From a checkpoint of a small multi-label image tagger.
Model: 2.04M parameters, 32-pixel images, arch coatnet, activation swiglu, patch size [2, 2], widths [48, 96, 192].
Rows from block 5 of a small multi-label image tagger, named by matrix and row number. Rows with one number belong to one channel. Each number is 50 + 15 x the weight over its row's rms, rounded and kept within 0 to 99. All counts start at 0.
After each channel's rows are labels from the 100 images, of 14976, where the channel reaches its highest value: "responds to" is what is common among them. Only what is clearly more common there than usual is listed. The data: photos of plants and fungi (iNaturalist).
# convs0: expand pointwise conv (model.blocks.5.convs.0.weight, 384x96x1x1), inputs 0-95
# convs1: depthwise 3x3 conv (model.blocks.5.convs.1.weight, 384x1x3x3, trained with AdamW), a 3x3 kernel
# convs2: project pointwise conv (model.blocks.5.convs.2.weight, 96x384x1x1, transposed), outputs 0-95

convs0.372:51 41 50 28 35 29 56 53 35 32 39 67 45 54 32 39 44 47 70 39 27 43 29 43 73 35 57 28 45 62 47 64 23 23 65 46 59 81 63 53 52 12 24 86 57 51 45 53 30 32 53 47 45 45 27 58 52 28 30 55 59 44 49 57 53 53 35 63 53 61 24 49 58 71 11 75 54 57 54 33 42 44 39 50 43 43 55 24 68 47 26 61 38 39 44 37
convs1.372:74 63 63 57 51 47 28 38 29
convs2.372:53 39 69 33 53 30 90 30 41 52 31 73 43 58 83 45 53 30 54 40 25 58 56 64 04 61 65 57 46 47 55 52 48 43 63 73 39 46 56 77 57 39 51 31 45 44 40 37 51 66 51 35 76 31 37 30 57 79 27 50 42 21 66 68 59 56 64 54 24 40 51 51 56 34 43 67 38 61 65 57 28 58 60 62 44 61 50 29 48 32 46 50 27 55 53 35
responds to: kingdom Fungi; class Agaricomycetes; phylum Basidiomycota; order: Polyporales

convs0.320:48 51 53 42 60 21 51 73 58 58 43 65 72 60 35 60 48 59 57 33 51 32 50 35 53 46 41 85 16 71 45 58 49 68 60 39 54 38 36 48 48 57 46 60 23 51 34 44 47 60 75 34 56 68 49 55 40 57 41 41 37 79 74 85 36 67 77 42 45 74 31 46 51 23 48 65 45 47 36 55 53 69 67 44 64 26 28 42 67 27 38 25 46 65 74 62
convs1.320:55 42 61 64 30 59 64 50 81
convs2.320:59 54 70 74 44 51 52 75 74 16 43 43 39 71 42 37 44 73 32 23 63 52 61 54 61 44 59 55 28 51 32 45 83 62 73 31 80 43 51 37 41 66 21 59 53 26 52 40 74 43 47 30 70 55 40 62 59 63 30 57 47 65 56 55 40 59 47 26 51 82 32 66 37 43 40 57 39 50 60 51 43 46 40 68 34 38 44 26 33 22 42 36 40 67 53 61
responds to: class Liliopsida

convs0.194:27 60 54 53 70 39 35 56 65 70 19 24 44 38 40 80 25 42 30 40 48 54 47 50 68 49 70 62 42 76 84 43 53 86 29 58 64 38 67 14 52 58 47 73 66 41 57 51 37 29 27 63 49 32 55 42 53 42 36 52 46 41 34 41 63 49 69 62 62 36 44 52 33 39 54 50 49 64 44 33 32 58 61 64 72 66 48 72 64 61 41 53 18 40 47 55
convs1.194:34 39 20 47 55 54 40 67 67
convs2.194:31 41 30 45 33 38 49 61 37 70 55 55 47 70 46 51 49 37 56 46 44 48 85 51 72 61 60 46 40 62 61 94 53 50 61 72 40 60 12 15 51 70 62 52 52 38 56 37 83 30 41 37 50 54 31 52 54 59 69 28 50 53 31 56 61 44 50 39 45 54 56 55 45 34 61 00 32 50 57 15 45 40 33 68 61 53 52 29 38 62 59 45 54 62 48 45
responds to: order Asterales; family: Asteraceae

convs0.94:50 72 19 67 47 45 59 51 88 51 59 64 53 52 60 66 50 65 43 48 59 52 90 36 55 30 51 36 64 42 54 40 30 48 46 79 53 53 37 33 30 31 54 39 70 57 40 57 60 55 81 58 53 45 46 49 33 49 64 29 58 66 67 34 33 23 35 67 41 68 66 37 49 33 39 44 83 38 04 58 55 67 41 47 61 55 39 35 55 41 62 52 69 71 40 57
convs1.94:59 73 60 52 34 64 34 39 72
convs2.94:27 52 51 66 52 38 35 49 69 38 70 35 57 37 62 71 53 68 54 48 36 39 79 52 55 21 79 46 77 30 48 50 54 73 61 42 33 45 61 43 50 42 61 33 87 44 33 47 29 24 57 50 48 23 17 41 36 55 47 37 59 34 43 23 36 18 45 52 61 41 31 31 43 63 66 57 50 50 38 60 58 66 62 75 48 54 60 49 37 37 64 47 63 85 60 44
responds to: order Asterales; family: Asteraceae

convs0.106:59 53 39 65 45 37 21 54 60 52 65 61 42 42 46 44 48 54 58 48 44 36 42 56 28 69 36 19 61 71 35 53 15 33 64 68 89 39 48 34 36 46 30 76 47 63 49 52 50 51 50 52 67 52 62 51 29 42 36 31 49 62 61 65 51 24 27 48 36 64 13 77 40 62 34 62 54 67 64 27 70 50 52 21 66 54 43 49 79 47 42 66 47 46 22 41
convs1.106:39 35 45 63 45 49 74 41 78
convs2.106:68 45 64 44 44 48 55 62 38 95 32 59 53 55 43 68 62 66 71 44 13 53 53 76 26 37 53 57 47 88 44 45 25 57 63 56 68 36 57 49 42 63 39 51 35 33 49 38 48 61 63 34 46 59 40 49 68 37 28 47 55 32 86 50 44 46 48 63 57 40 46 77 78 48 27 42 60 58 59 43 50 42 77 35 56 45 70 39 56 28 60 60 64 42 51 14
responds to: kingdom Fungi

convs0.231:63 37 46 50 57 61 41 77 83 64 59 25 65 57 39 67 68 44 52 64 68 52 40 42 27 32 58 63 75 42 46 50 41 26 68 39 71 52 54 47 51 35 70 76 30 68 50 36 60 69 55 79 34 34 46 67 55 44 37 33 63 62 63 83 26 50 46 41 42 69 50 41 51 45 58 62 42 38 33 28 50 56 39 45 27 95 29 53 44 40 62 34 65 66 58 57
convs1.231:64 63 64 37 32 66 72 47 36
convs2.231:54 19 52 64 50 60 45 99 56 55 54 50 86 69 63 49 51 48 57 59 51 47 16 54 45 46 64 44 61 47 45 59 33 40 54 16 37 37 24 62 56 53 61 68 40 52 41 20 35 52 26 75 57 34 62 61 34 43 37 70 52 58 73 33 38 49 46 57 48 56 70 48 35 43 30 67 42 51 16 34 70 57 48 61 36 45 41 56 55 57 70 53 70 74 51 52
responds to: order Caryophyllales; class: Liliopsida; family: Cactaceae

convs0.111:47 68 53 36 37 57 47 70 40 47 39 57 53 54 77 64 45 31 22 65 56 48 45 44 66 51 68 32 64 54 41 32 35 12 28 59 37 26 37 58 26 35 46 41 38 43 43 37 45 64 78 10 29 72 38 35 60 67 37 44 67 45 57 68 52 45 29 64 43 53 37 39 59 58 45 56 19 59 47 75 33 36 73 31 51 40 36 47 33 62 19 58 60 60 54 35
convs1.111:44 46 65 35 44 63 53 55 86
convs2.111:45 51 38 71 64 34 52 60 39 36 64 62 54 42 84 52 37 75 23 59 25 47 48 58 47 47 60 28 47 37 36 52 54 40 39 44 28 58 52 33 61 81 53 32 60 45 56 57 50 64 80 32 21 46 43 46 62 51 52 73 74 64 27 67 62 50 43 48 49 35 31 29 63 62 66 62 41 64 63 59 27 59 58 20 80 52 36 34 56 60 53 53 40 29 08 43
responds to: phylum Basidiomycota; class Agaricomycetes; kingdom Fungi; order: Polyporales

convs0.158:53 60 64 31 66 51 79 60 53 72 57 62 24 40 89 53 74 35 28 75 38 54 52 50 44 18 43 48 63 35 42 42 56 49 48 17 57 49 44 73 38 35 61 81 53 53 46 52 56 30 32 54 47 26 33 48 26 71 68 54 26 36 39 58 40 50 45 17 66 47 53 48 48 45 44 49 73 72 45 61 66 75 69 48 54 60 44 25 51 56 55 52 46 36 75 65
convs1.158:50 68 52 68 50 68 70 68 69
convs2.158:24 72 29 52 38 62 29 45 69 78 41 76 69 26 74 70 62 46 33 44 47 23 59 62 27 51 39 16 65 48 64 32 43 50 39 27 55 46 54 82 57 48 32 56 58 55 51 49 43 63 53 51 61 28 38 64 29 52 48 74 40 46 57 48 61 39 30 43 41 57 57 38 69 19 42 31 63 44 60 54 30 60 71 62 69 34 68 60 56 40 38 54 58 55 41 17
responds to: class Liliopsida

convs0.175:58 42 48 66 66 55 44 30 64 53 27 30 29 49 46 35 23 58 32 90 38 32 68 47 69 46 25 49 65 37 55 58 42 32 69 54 64 69 73 31 44 33 33 55 35 48 25 43 30 61 64 45 55 66 13 52 33 47 47 40 26 42 38 44 35 58 50 63 30 50 52 52 40 60 47 52 43 49 55 37 62 76 37 52 44 62 83 29 54 39 68 26 53 30 41 26
convs1.175:71 81 70 60 41 52 45 45 51
convs2.175:62 40 81 56 60 44 37 28 54 41 63 61 30 31 48 29 69 53 44 42 73 43 72 45 70 40 38 63 34 43 64 56 38 59 41 51 51 72 77 38 63 35 46 41 42 64 68 40 43 51 46 40 63 34 27 63 54 62 55 25 52 23 43 53 32 67 34 60 53 08 72 68 58 45 57 52 34 79 66 61 53 51 45 68 46 52 56 23 81 44 28 36 64 20 37 54
responds to: order Fagales

convs0.229:59 44 39 79 34 32 38 38 95 39 37 51 44 35 53 47 59 53 61 37 54 41 41 65 44 52 80 62 69 39 45 58 46 78 66 58 32 43 79 40 44 21 51 41 48 49 19 73 33 55 37 31 58 30 53 24 38 45 37 69 72 55 76 69 29 61 41 76 38 53 42 50 62 59 29 61 35 53 55 64 68 38 34 48 36 49 37 50 36 52 57 69 79 44 55 40
convs1.229:78 55 71 57 48 64 69 60 42
convs2.229:32 36 65 84 41 38 33 64 75 20 49 47 31 42 62 71 43 37 50 31 70 73 42 55 41 66 32 69 57 62 35 53 53 45 81 53 26 14 57 23 27 49 49 62 50 63 51 88 35 61 37 54 69 40 67 59 34 41 49 37 62 40 44 49 42 72 55 45 69 46 60 56 56 40 49 21 52 39 53 61 56 45 33 39 37 56 14 68 57 57 57 52 40 60 50 69
responds to: order Caryophyllales

convs0.149:52 38 43 10 49 39 53 50 46 42 59 68 29 51 59 27 63 67 65 52 56 31 71 80 66 61 57 76 41 33 43 24 45 52 48 43 71 58 42 25 46 66 28 90 41 41 31 48 58 33 77 59 56 37 49 51 51 77 09 47 55 51 50 63 61 54 45 61 59 50 60 27 49 48 62 62 32 60 33 73 48 30 52 23 48 39 38 76 56 57 39 50 55 62 46 30
convs1.149:64 52 38 49 45 50 72 60 83
convs2.149:59 64 32 21 37 42 55 63 68 33 65 65 74 45 58 41 59 26 76 39 56 66 74 41 53 52 54 62 32 35 52 20 59 29 42 35 69 43 60 21 54 38 38 57 43 36 43 64 23 15 58 43 37 62 27 51 66 57 42 52 60 73 65 49 68 37 55 40 59 57 60 56 73 47 66 49 44 72 85 56 60 30 66 55 46 26 62 58 49 54 29 41 42 50 38 19
responds to: kingdom Fungi; class Agaricomycetes; phylum Basidiomycota; order: Polyporales

convs0.24:48 54 50 73 55 44 36 70 77 54 54 73 38 40 39 42 71 68 41 55 39 59 59 58 10 39 43 25 75 63 54 62 35 60 51 43 76 34 43 49 29 35 65 48 15 38 47 72 47 49 66 59 46 50 54 43 65 48 60 56 43 69 63 86 38 58 61 37 35 52 54 74 49 34 88 30 39 71 58 71 54 35 42 49 23 41 62 33 32 51 41 67 72 52 56 39
convs1.24:62 57 65 57 28 54 67 65 74
convs2.24:63 54 57 51 47 29 42 71 64 16 43 80 62 53 39 61 61 57 51 45 06 27 50 62 59 42 58 53 80 18 52 32 33 53 75 54 26 58 31 60 24 55 44 49 45 58 38 54 63 56 36 36 51 46 48 59 60 42 53 70 56 65 64 56 28 48 59 14 46 22 51 85 51 45 71 31 62 49 65 34 35 40 52 41 28 46 51 44 27 58 57 72 60 56 61 48
responds to: class Liliopsida

convs0.228:48 46 46 36 38 43 35 58 75 62 34 86 40 46 49 48 49 26 67 29 61 75 52 57 48 60 67 85 40 31 59 35 21 58 50 37 27 50 58 43 65 34 65 48 73 68 20 53 38 49 49 48 28 63 43 26 43 65 74 68 54 69 65 61 23 48 58 51 23 44 60 46 72 38 41 48 46 23 28 47 40 48 41 53 18 33 59 68 51 48 39 54 53 48 44 27
convs1.228:68 41 37 72 30 45 65 59 66
convs2.228:51 52 49 68 52 48 26 75 59 53 45 81 57 30 44 50 40 65 60 44 46 58 36 59 56 54 61 38 60 58 64 29 30 62 77 49 46 55 71 50 42 04 66 34 73 79 43 51 45 67 41 51 41 54 43 38 51 51 35 44 61 47 74 81 25 45 64 60 52 29 60 63 76 34 50 61 43 13 48 81 68 51 72 30 26 51 49 48 38 38 23 40 47 44 36 51
responds to: kingdom Fungi; phylum Basidiomycota; class Agaricomycetes

convs0.92:46 43 32 69 68 51 38 39 50 85 46 30 50 56 30 68 36 50 67 71 61 55 13 79 38 61 54 31 49 39 63 59 40 49 55 33 68 46 51 42 20 54 39 47 55 61 52 60 67 85 56 33 50 56 75 19 72 45 49 52 68 53 53 63 25 65 61 45 44 83 28 68 69 53 52 36 47 57 48 40 32 50 25 62 69 70 50 50 38 46 45 35 31 61 37 35
convs1.92:68 52 64 65 38 60 76 63 64
convs2.92:64 67 31 80 56 33 18 28 47 50 45 57 58 47 44 65 41 61 67 53 66 21 47 63 35 43 51 10 68 37 78 39 38 33 48 33 80 46 53 65 36 35 34 42 51 56 66 60 54 91 37 40 76 57 52 31 51 42 74 67 30 42 30 51 49 45 53 22 77 66 37 54 35 63 41 49 55 49 27 44 48 44 41 65 54 66 68 39 53 44 45 35 64 42 50 47
responds to: kingdom Fungi; phylum Basidiomycota; class Agaricomycetes

convs0.306:47 39 46 30 44 37 62 55 76 31 57 30 29 52 59 51 38 38 68 54 63 38 56 49 60 65 51 61 34 52 56 31 41 60 48 61 75 38 43 14 70 47 60 47 58 44 56 67 41 15 40 81 27 28 32 35 47 46 15 32 83 71 41 47 25 39 60 49 57 32 34 39 55 27 70 48 48 62 37 63 39 58 53 19 41 30 34 52 77 39 40 37 37 49 54 45
convs1.306:68 44 51 65 35 53 73 57 75
convs2.306:46 62 23 49 20 35 51 50 46 24 59 47 16 57 38 74 35 44 56 29 45 22 55 69 46 58 49 53 55 57 55 69 46 40 51 63 60 56 26 16 57 12 48 68 55 44 57 39 71 37 69 70 36 44 34 74 65 50 35 22 85 83 25 65 38 52 63 67 46 50 55 61 55 57 59 41 53 51 63 37 38 37 66 49 42 50 49 46 72 28 53 40 43 54 35 54
responds to: kingdom Fungi; class Agaricomycetes; phylum Basidiomycota

convs0.238:58 46 32 45 55 45 56 58 81 55 37 40 34 54 46 35 53 66 49 51 58 41 53 49 56 66 44 50 45 19 55 42 65 59 56 33 28 60 32 12 16 43 31 27 26 39 26 71 29 29 76 69 69 36 45 24 39 57 55 32 57 46 52 88 44 67 53 62 38 45 63 69 32 56 71 54 64 77 56 49 34 57 22 45 63 63 64 38 45 43 56 65 52 52 31 49
convs1.238:75 68 72 56 37 63 58 52 62
convs2.238:71 43 64 61 56 52 61 48 80 25 46 61 35 33 63 48 59 43 47 66 37 63 44 31 60 73 58 73 60 24 41 22 56 64 46 36 45 59 59 28 38 69 41 48 33 45 56 76 04 57 54 48 72 36 36 30 46 45 54 27 51 45 53 70 43 52 46 49 66 41 63 60 89 39 56 66 43 73 42 31 35 74 32 22 76 56 53 52 62 48 63 51 34 61 39 55
responds to: order Fagales

convs0.140:68 69 34 64 84 77 58 54 24 61 48 55 69 79 37 71 44 38 39 24 38 34 37 45 56 61 36 53 45 45 53 62 49 35 41 61 77 41 55 57 60 64 48 44 58 61 67 47 16 28 64 39 43 42 44 37 42 22 44 28 50 64 31 26 70 63 45 45 58 52 53 55 37 37 51 81 70 44 39 48 67 41 75 52 40 78 32 60 59 54 50 31 49 72 30 26
convs1.140:71 62 61 42 41 66 68 57 74
convs2.140:42 52 26 60 46 68 42 58 61 62 49 39 53 40 50 61 52 31 70 21 43 21 37 65 61 55 20 43 63 50 37 64 40 67 64 55 39 29 62 41 50 65 25 66 61 82 52 44 31 40 37 67 39 46 80 44 19 35 31 48 49 58 64 71 29 45 47 52 59 54 46 55 70 54 53 62 48 32 69 37 37 37 74 54 34 70 67 52 82 66 40 46 56 84 57 24
responds to: order Asparagales; family: Asparagaceae; text has "yucca"

convs0.276:47 49 58 47 88 37 31 67 45 38 38 53 52 52 58 42 72 24 44 73 33 50 28 39 17 34 57 57 44 24 36 38 60 61 44 43 37 59 36 45 48 46 51 55 74 35 72 49 52 39 48 52 54 21 56 41 44 64 41 44 61 30 78 44 36 31 45 58 75 48 61 55 19 47 29 38 44 39 61 65 55 68 37 14 80 44 40 53 79 19 51 39 44 71 43 48
convs1.276:76 63 62 54 45 58 80 48 54
convs2.276:56 50 37 42 74 46 44 87 39 53 35 55 40 46 54 36 61 48 53 52 51 56 46 53 05 53 54 60 47 41 53 51 51 63 38 61 26 50 24 40 65 73 40 70 90 57 66 40 51 33 60 53 55 59 79 61 53 37 43 20 48 58 42 62 24 31 57 28 76 38 65 34 35 47 63 02 36 60 57 60 46 54 56 70 51 54 76 28 52 40 64 61 45 59 56 47
responds to: order Asterales

convs0.221:58 57 37 64 68 47 42 71 51 72 63 49 67 41 46 47 52 33 36 36 56 60 42 43 65 47 42 68 67 46 50 57 82 42 60 43 58 58 75 46 28 65 46 16 41 71 54 46 37 46 28 73 44 56 05 52 04 61 30 53 56 67 47 49 34 50 54 52 49 36 18 37 40 50 49 74 64 36 37 53 60 32 58 41 59 71 51 54 40 75 43 33 35 65 79 33
convs1.221:68 73 82 54 49 60 53 54 45
convs2.221:40 53 32 46 89 27 78 88 61 50 47 67 38 39 70 44 38 57 44 18 47 50 44 52 65 66 32 75 53 46 76 52 62 45 59 53 26 65 55 52 52 34 38 50 54 60 68 57 13 33 20 56 31 50 53 44 32 70 63 47 56 77 64 46 38 35 58 21 44 38 33 40 30 84 49 60 48 60 50 47 52 37 42 40 50 46 36 53 48 58 35 37 65 63 71 43
responds to: order Asparagales; family: Asparagaceae; text has "yucca"

convs0.280:63 61 57 54 37 42 54 57 56 58 47 76 55 24 83 46 45 29 59 54 62 31 58 60 69 57 25 56 32 67 32 60 74 62 50 84 38 53 40 43 30 64 54 59 46 22 68 40 48 12 66 57 79 53 56 51 38 32 49 60 50 53 36 32 58 36 68 55 46 62 53 85 54 30 49 38 70 71 53 57 65 57 57 33 41 46 64 53 36 58 54 67 48 57 09 76
convs1.280:31 57 37 40 44 56 79 55 70
convs2.280:69 69 59 42 38 46 47 36 54 52 40 66 15 43 76 34 41 36 64 49 39 72 38 37 60 45 37 83 33 32 57 33 50 49 59 53 56 46 57 68 60 42 42 31 32 66 57 23 69 29 68 39 54 36 78 51 24 65 36 68 67 70 64 60 47 19 66 46 64 63 82 48 35 57 50 36 68 38 37 33 44 27 61 24 40 45 57 66 37 64 62 42 60 59 30 45
responds to: class Liliopsida

convs0.70:49 36 39 11 70 36 45 24 51 44 50 53 62 55 55 60 49 51 50 50 85 35 45 42 68 43 61 63 66 49 46 52 43 78 45 80 40 24 41 46 34 61 30 52 75 82 55 39 51 37 76 54 40 30 44 56 71 60 77 46 85 78 48 30 35 36 40 77 53 58 43 44 50 55 67 41 70 50 56 44 61 62 41 37 53 50 44 47 20 30 32 58 56 55 54 22
convs1.70:71 36 66 68 32 62 55 34 40
convs2.70:27 27 50 55 72 37 67 34 45 53 52 67 60 72 50 52 58 42 43 57 53 58 37 37 68 33 59 46 45 61 34 26 16 69 27 44 23 33 55 14 45 54 40 68 47 65 53 34 40 37 45 37 41 60 39 55 66 64 59 74 40 85 47 41 57 55 75 80 45 36 26 39 62 53 46 41 69 37 70 43 51 48 49 72 52 63 57 42 34 14 34 57 69 73 47 42
responds to: order Asterales; family: Asteraceae

convs0.299:38 44 44 55 64 41 30 53 53 47 30 31 68 34 67 38 60 40 61 60 73 68 28 62 29 65 77 35 80 32 44 54 53 67 89 65 65 51 58 39 44 57 42 72 49 72 43 36 45 33 65 22 61 56 69 45 42 33 41 32 68 49 64 67 22 38 57 69 27 43 40 20 80 36 71 40 64 36 47 45 59 52 51 63 64 61 41 62 41 39 38 45 60 72 54 43
convs1.299:57 19 55 25 58 41 64 54 56
convs2.299:32 51 31 75 29 48 41 57 33 72 66 35 37 57 62 61 50 38 67 55 51 79 57 53 45 53 35 72 52 48 50 42 74 13 54 57 33 78 48 40 35 31 72 57 53 28 58 61 32 69 38 52 43 73 62 47 42 29 60 59 43 51 45 47 53 62 57 52 63 42 59 83 57 39 40 74 60 38 39 62 72 29 51 68 39 53 48 55 87 46 58 27 83 53 72 28
responds to: order Caryophyllales; family: Cactaceae; text has "cactus"

convs0.290:46 55 56 41 59 41 58 77 50 40 48 66 35 37 51 51 63 51 21 33 29 77 38 60 52 43 53 62 29 29 48 58 66 49 75 71 84 73 36 55 66 53 61 38 42 33 60 46 51 75 24 68 48 53 70 41 49 38 35 65 57 66 74 44 49 70 61 50 54 55 35 63 59 41 38 38 52 60 50 51 55 67 42 25 10 71 28 22 53 36 36 43 34 67 19 35
convs1.290:56 35 50 79 47 48 71 62 68
convs2.290:64 79 36 66 52 35 73 72 59 31 76 48 38 54 73 44 61 52 30 22 28 58 58 51 65 48 51 37 40 25 60 54 50 46 67 45 43 38 41 40 67 63 33 53 48 57 47 66 55 52 36 46 51 48 35 33 21 41 12 69 63 44 70 55 42 53 65 38 55 55 19 39 38 56 32 80 73 50 74 69 56 67 52 54 63 46 35 55 64 66 19 74 40 50 26 61
responds to: class: Liliopsida; order Asparagales; family: Asparagaceae

convs0.46:54 24 73 47 61 81 51 81 70 59 53 54 47 28 58 45 60 60 63 32 55 53 36 52 22 10 65 46 60 33 60 68 50 66 52 50 72 82 35 44 57 38 52 59 59 64 59 35 44 69 42 54 53 53 49 52 29 22 36 28 29 49 68 72 47 31 38 33 08 53 48 54 40 55 57 49 69 62 64 37 57 62 81 48 48 42 33 51 39 48 44 43 52 76 42 67
convs1.46:57 23 32 64 65 55 57 70 57
convs2.46:29 55 31 45 49 50 81 54 50 53 52 56 42 80 64 49 36 55 45 71 71 53 51 16 57 46 42 50 51 54 56 42 75 44 64 36 66 57 66 32 30 60 43 32 57 39 36 59 38 43 29 54 44 69 60 46 62 42 50 83 29 57 56 39 37 40 67 28 57 24 16 48 54 66 29 67 48 48 35 40 13 73 61 44 83 56 26 57 68 37 56 58 64 29 57 65
responds to: class: Liliopsida; order Asparagales; family: Asparagaceae

convs0.162:54 43 41 45 55 49 42 84 68 42 64 51 63 66 55 63 48 65 63 51 27 43 57 51 48 51 38 38 51 50 68 25 56 47 30 42 69 21 59 76 31 42 34 58 03 48 35 58 37 39 62 35 53 41 34 62 67 31 60 33 64 73 52 47 33 49 52 33 22 60 44 61 38 45 61 69 46 51 41 39 57 13 49 34 35 23 45 43 63 35 69 58 52 92 57 35
convs1.162:58 45 62 62 35 62 71 55 78
convs2.162:48 70 73 56 49 44 28 85 40 31 45 52 30 81 50 79 44 23 58 48 63 58 69 51 68 56 46 50 49 59 56 39 68 61 45 59 34 25 57 42 09 46 51 60 36 60 35 63 45 44 27 35 68 52 55 47 51 69 75 43 63 56 56 26 45 43 68 31 30 62 53 59 64 46 45 56 41 50 43 38 54 25 36 41 22 43 39 59 53 30 70 66 30 86 62 36
responds to: class Liliopsida

convs0.160:64 49 66 50 49 42 61 52 67 50 51 17 58 44 21 45 52 46 32 51 66 60 49 57 46 69 57 60 42 70 35 46 36 57 41 77 45 27 66 43 39 49 56 81 52 55 76 46 61 57 48 78 40 57 18 30 61 30 49 46 51 74 45 57 39 38 47 31 49 27 49 45 47 64 46 39 56 50 45 09 45 55 50 43 94 38 63 81 53 55 20 78 53 39 72 67
convs1.160:52 50 47 33 75 29 51 29 66
convs2.160:25 31 45 48 46 65 34 38 53 47 69 60 83 47 56 76 45 53 52 52 43 18 39 77 50 56 58 37 70 55 35 27 70 58 80 51 49 70 35 48 43 54 27 42 45 40 56 48 35 30 59 77 26 41 79 78 79 69 48 63 28 38 47 50 63 49 67 42 62 35 40 47 40 24 59 34 39 55 41 55 67 34 55 59 25 67 55 25 46 54 75 41 56 60 48 63
responds to: order Asterales; family: Asteraceae

convs0.218:47 61 13 36 77 43 43 81 73 67 42 70 61 57 43 42 40 42 45 49 81 73 46 32 30 54 53 52 50 27 60 69 41 34 42 47 66 42 50 45 44 72 38 25 41 53 32 59 33 42 46 67 54 51 45 53 20 26 51 40 31 99 59 64 44 55 60 39 45 38 36 53 43 39 45 57 74 33 22 63 63 60 32 43 73 52 59 31 51 53 40 43 37 64 60 47
convs1.218:74 45 41 66 34 41 77 52 51
convs2.218:53 68 10 66 50 60 58 88 48 57 36 45 42 71 47 62 34 38 46 55 63 59 51 27 48 51 55 61 44 63 55 41 51 47 24 38 38 56 52 23 32 64 27 40 46 54 49 90 37 41 35 64 57 66 56 71 34 45 72 63 62 88 52 55 40 39 48 48 58 38 60 47 34 52 36 61 71 37 39 51 54 53 31 56 76 11 38 39 35 63 55 41 55 84 36 48
responds to: order Asparagales; family: Asparagaceae; text has "yucca"

convs0.78:55 42 26 58 48 45 50 54 62 53 67 57 65 61 63 55 41 53 66 54 51 36 42 57 21 73 53 66 39 85 46 73 36 54 63 65 50 72 56 48 34 34 62 36 49 99 56 61 82 63 50 35 75 61 48 64 66 44 77 70 37 52 37 60 60 77 55 32 40 37 46 48 57 52 38 52 75 42 58 67 75 55 50 40 33 55 60 26 69 19 34 45 67 55 48 53
convs1.78:59 32 60 55 31 63 34 38 73
convs2.78:66 65 51 62 74 63 42 75 68 28 46 58 67 73 39 48 47 45 48 55 57 32 49 77 64 72 41 50 45 54 35 48 42 45 62 45 44 55 52 60 44 41 43 54 28 56 52 36 50 52 31 48 80 62 54 68 73 57 39 63 50 46 65 56 28 67 45 33 22 25 25 30 41 78 27 38 55 49 51 46 56 66 53 42 11 52 64 02 45 35 14 38 40 53 52 48
responds to: class Liliopsida

convs0.307:51 69 95 33 40 30 56 36 64 51 59 70 61 72 41 50 67 26 59 79 31 62 62 41 71 58 37 44 56 61 57 51 24 73 90 64 47 37 59 42 44 40 29 76 67 62 51 43 43 43 48 53 65 49 67 48 47 60 62 34 54 45 68 55 50 49 45 49 49 38 64 79 39 48 52 38 52 29 32 57 53 62 51 54 68 56 68 50 00 47 62 26 54 41 44 45
convs1.307:76 66 58 62 55 64 52 54 75
convs2.307:35 59 29 70 28 39 72 32 44 89 62 27 61 62 75 63 67 57 45 38 36 61 73 39 48 19 18 50 46 68 45 28 69 51 60 50 27 32 53 42 48 61 42 63 59 35 42 27 40 42 42 46 60 67 57 79 17 70 39 60 47 46 40 41 31 51 74 68 72 54 44 42 51 26 49 58 55 44 37 45 68 54 39 54 37 32 67 62 37 59 62 41 46 33 40 31
responds to: order Asterales; family: Asteraceae

convs0.89:55 71 19 51 84 83 45 72 55 51 63 67 75 49 51 80 71 26 19 31 52 48 35 43 49 62 60 70 54 33 48 63 43 42 75 65 54 75 39 25 26 55 50 37 39 49 44 39 49 71 64 42 44 48 37 63 43 28 48 56 57 67 40 58 43 55 58 52 44 45 24 34 40 24 35 42 52 52 32 51 36 59 61 68 75 62 57 43 26 48 35 42 52 66 79 57
convs1.89:39 39 70 36 39 67 40 54 75
convs2.89:66 59 40 62 91 77 62 90 58 36 52 41 52 62 60 51 55 59 43 29 54 46 59 59 48 53 59 53 50 37 42 47 70 41 72 57 49 66 45 16 58 41 37 41 50 67 56 58 67 45 23 59 44 51 62 71 37 42 70 67 54 84 32 49 34 32 43 36 60 57 37 39 18 40 37 38 50 42 46 47 54 49 35 55 88 52 51 25 22 68 23 26 58 55 54 40
responds to: order Asparagales; family: Asparagaceae; text has "yucca"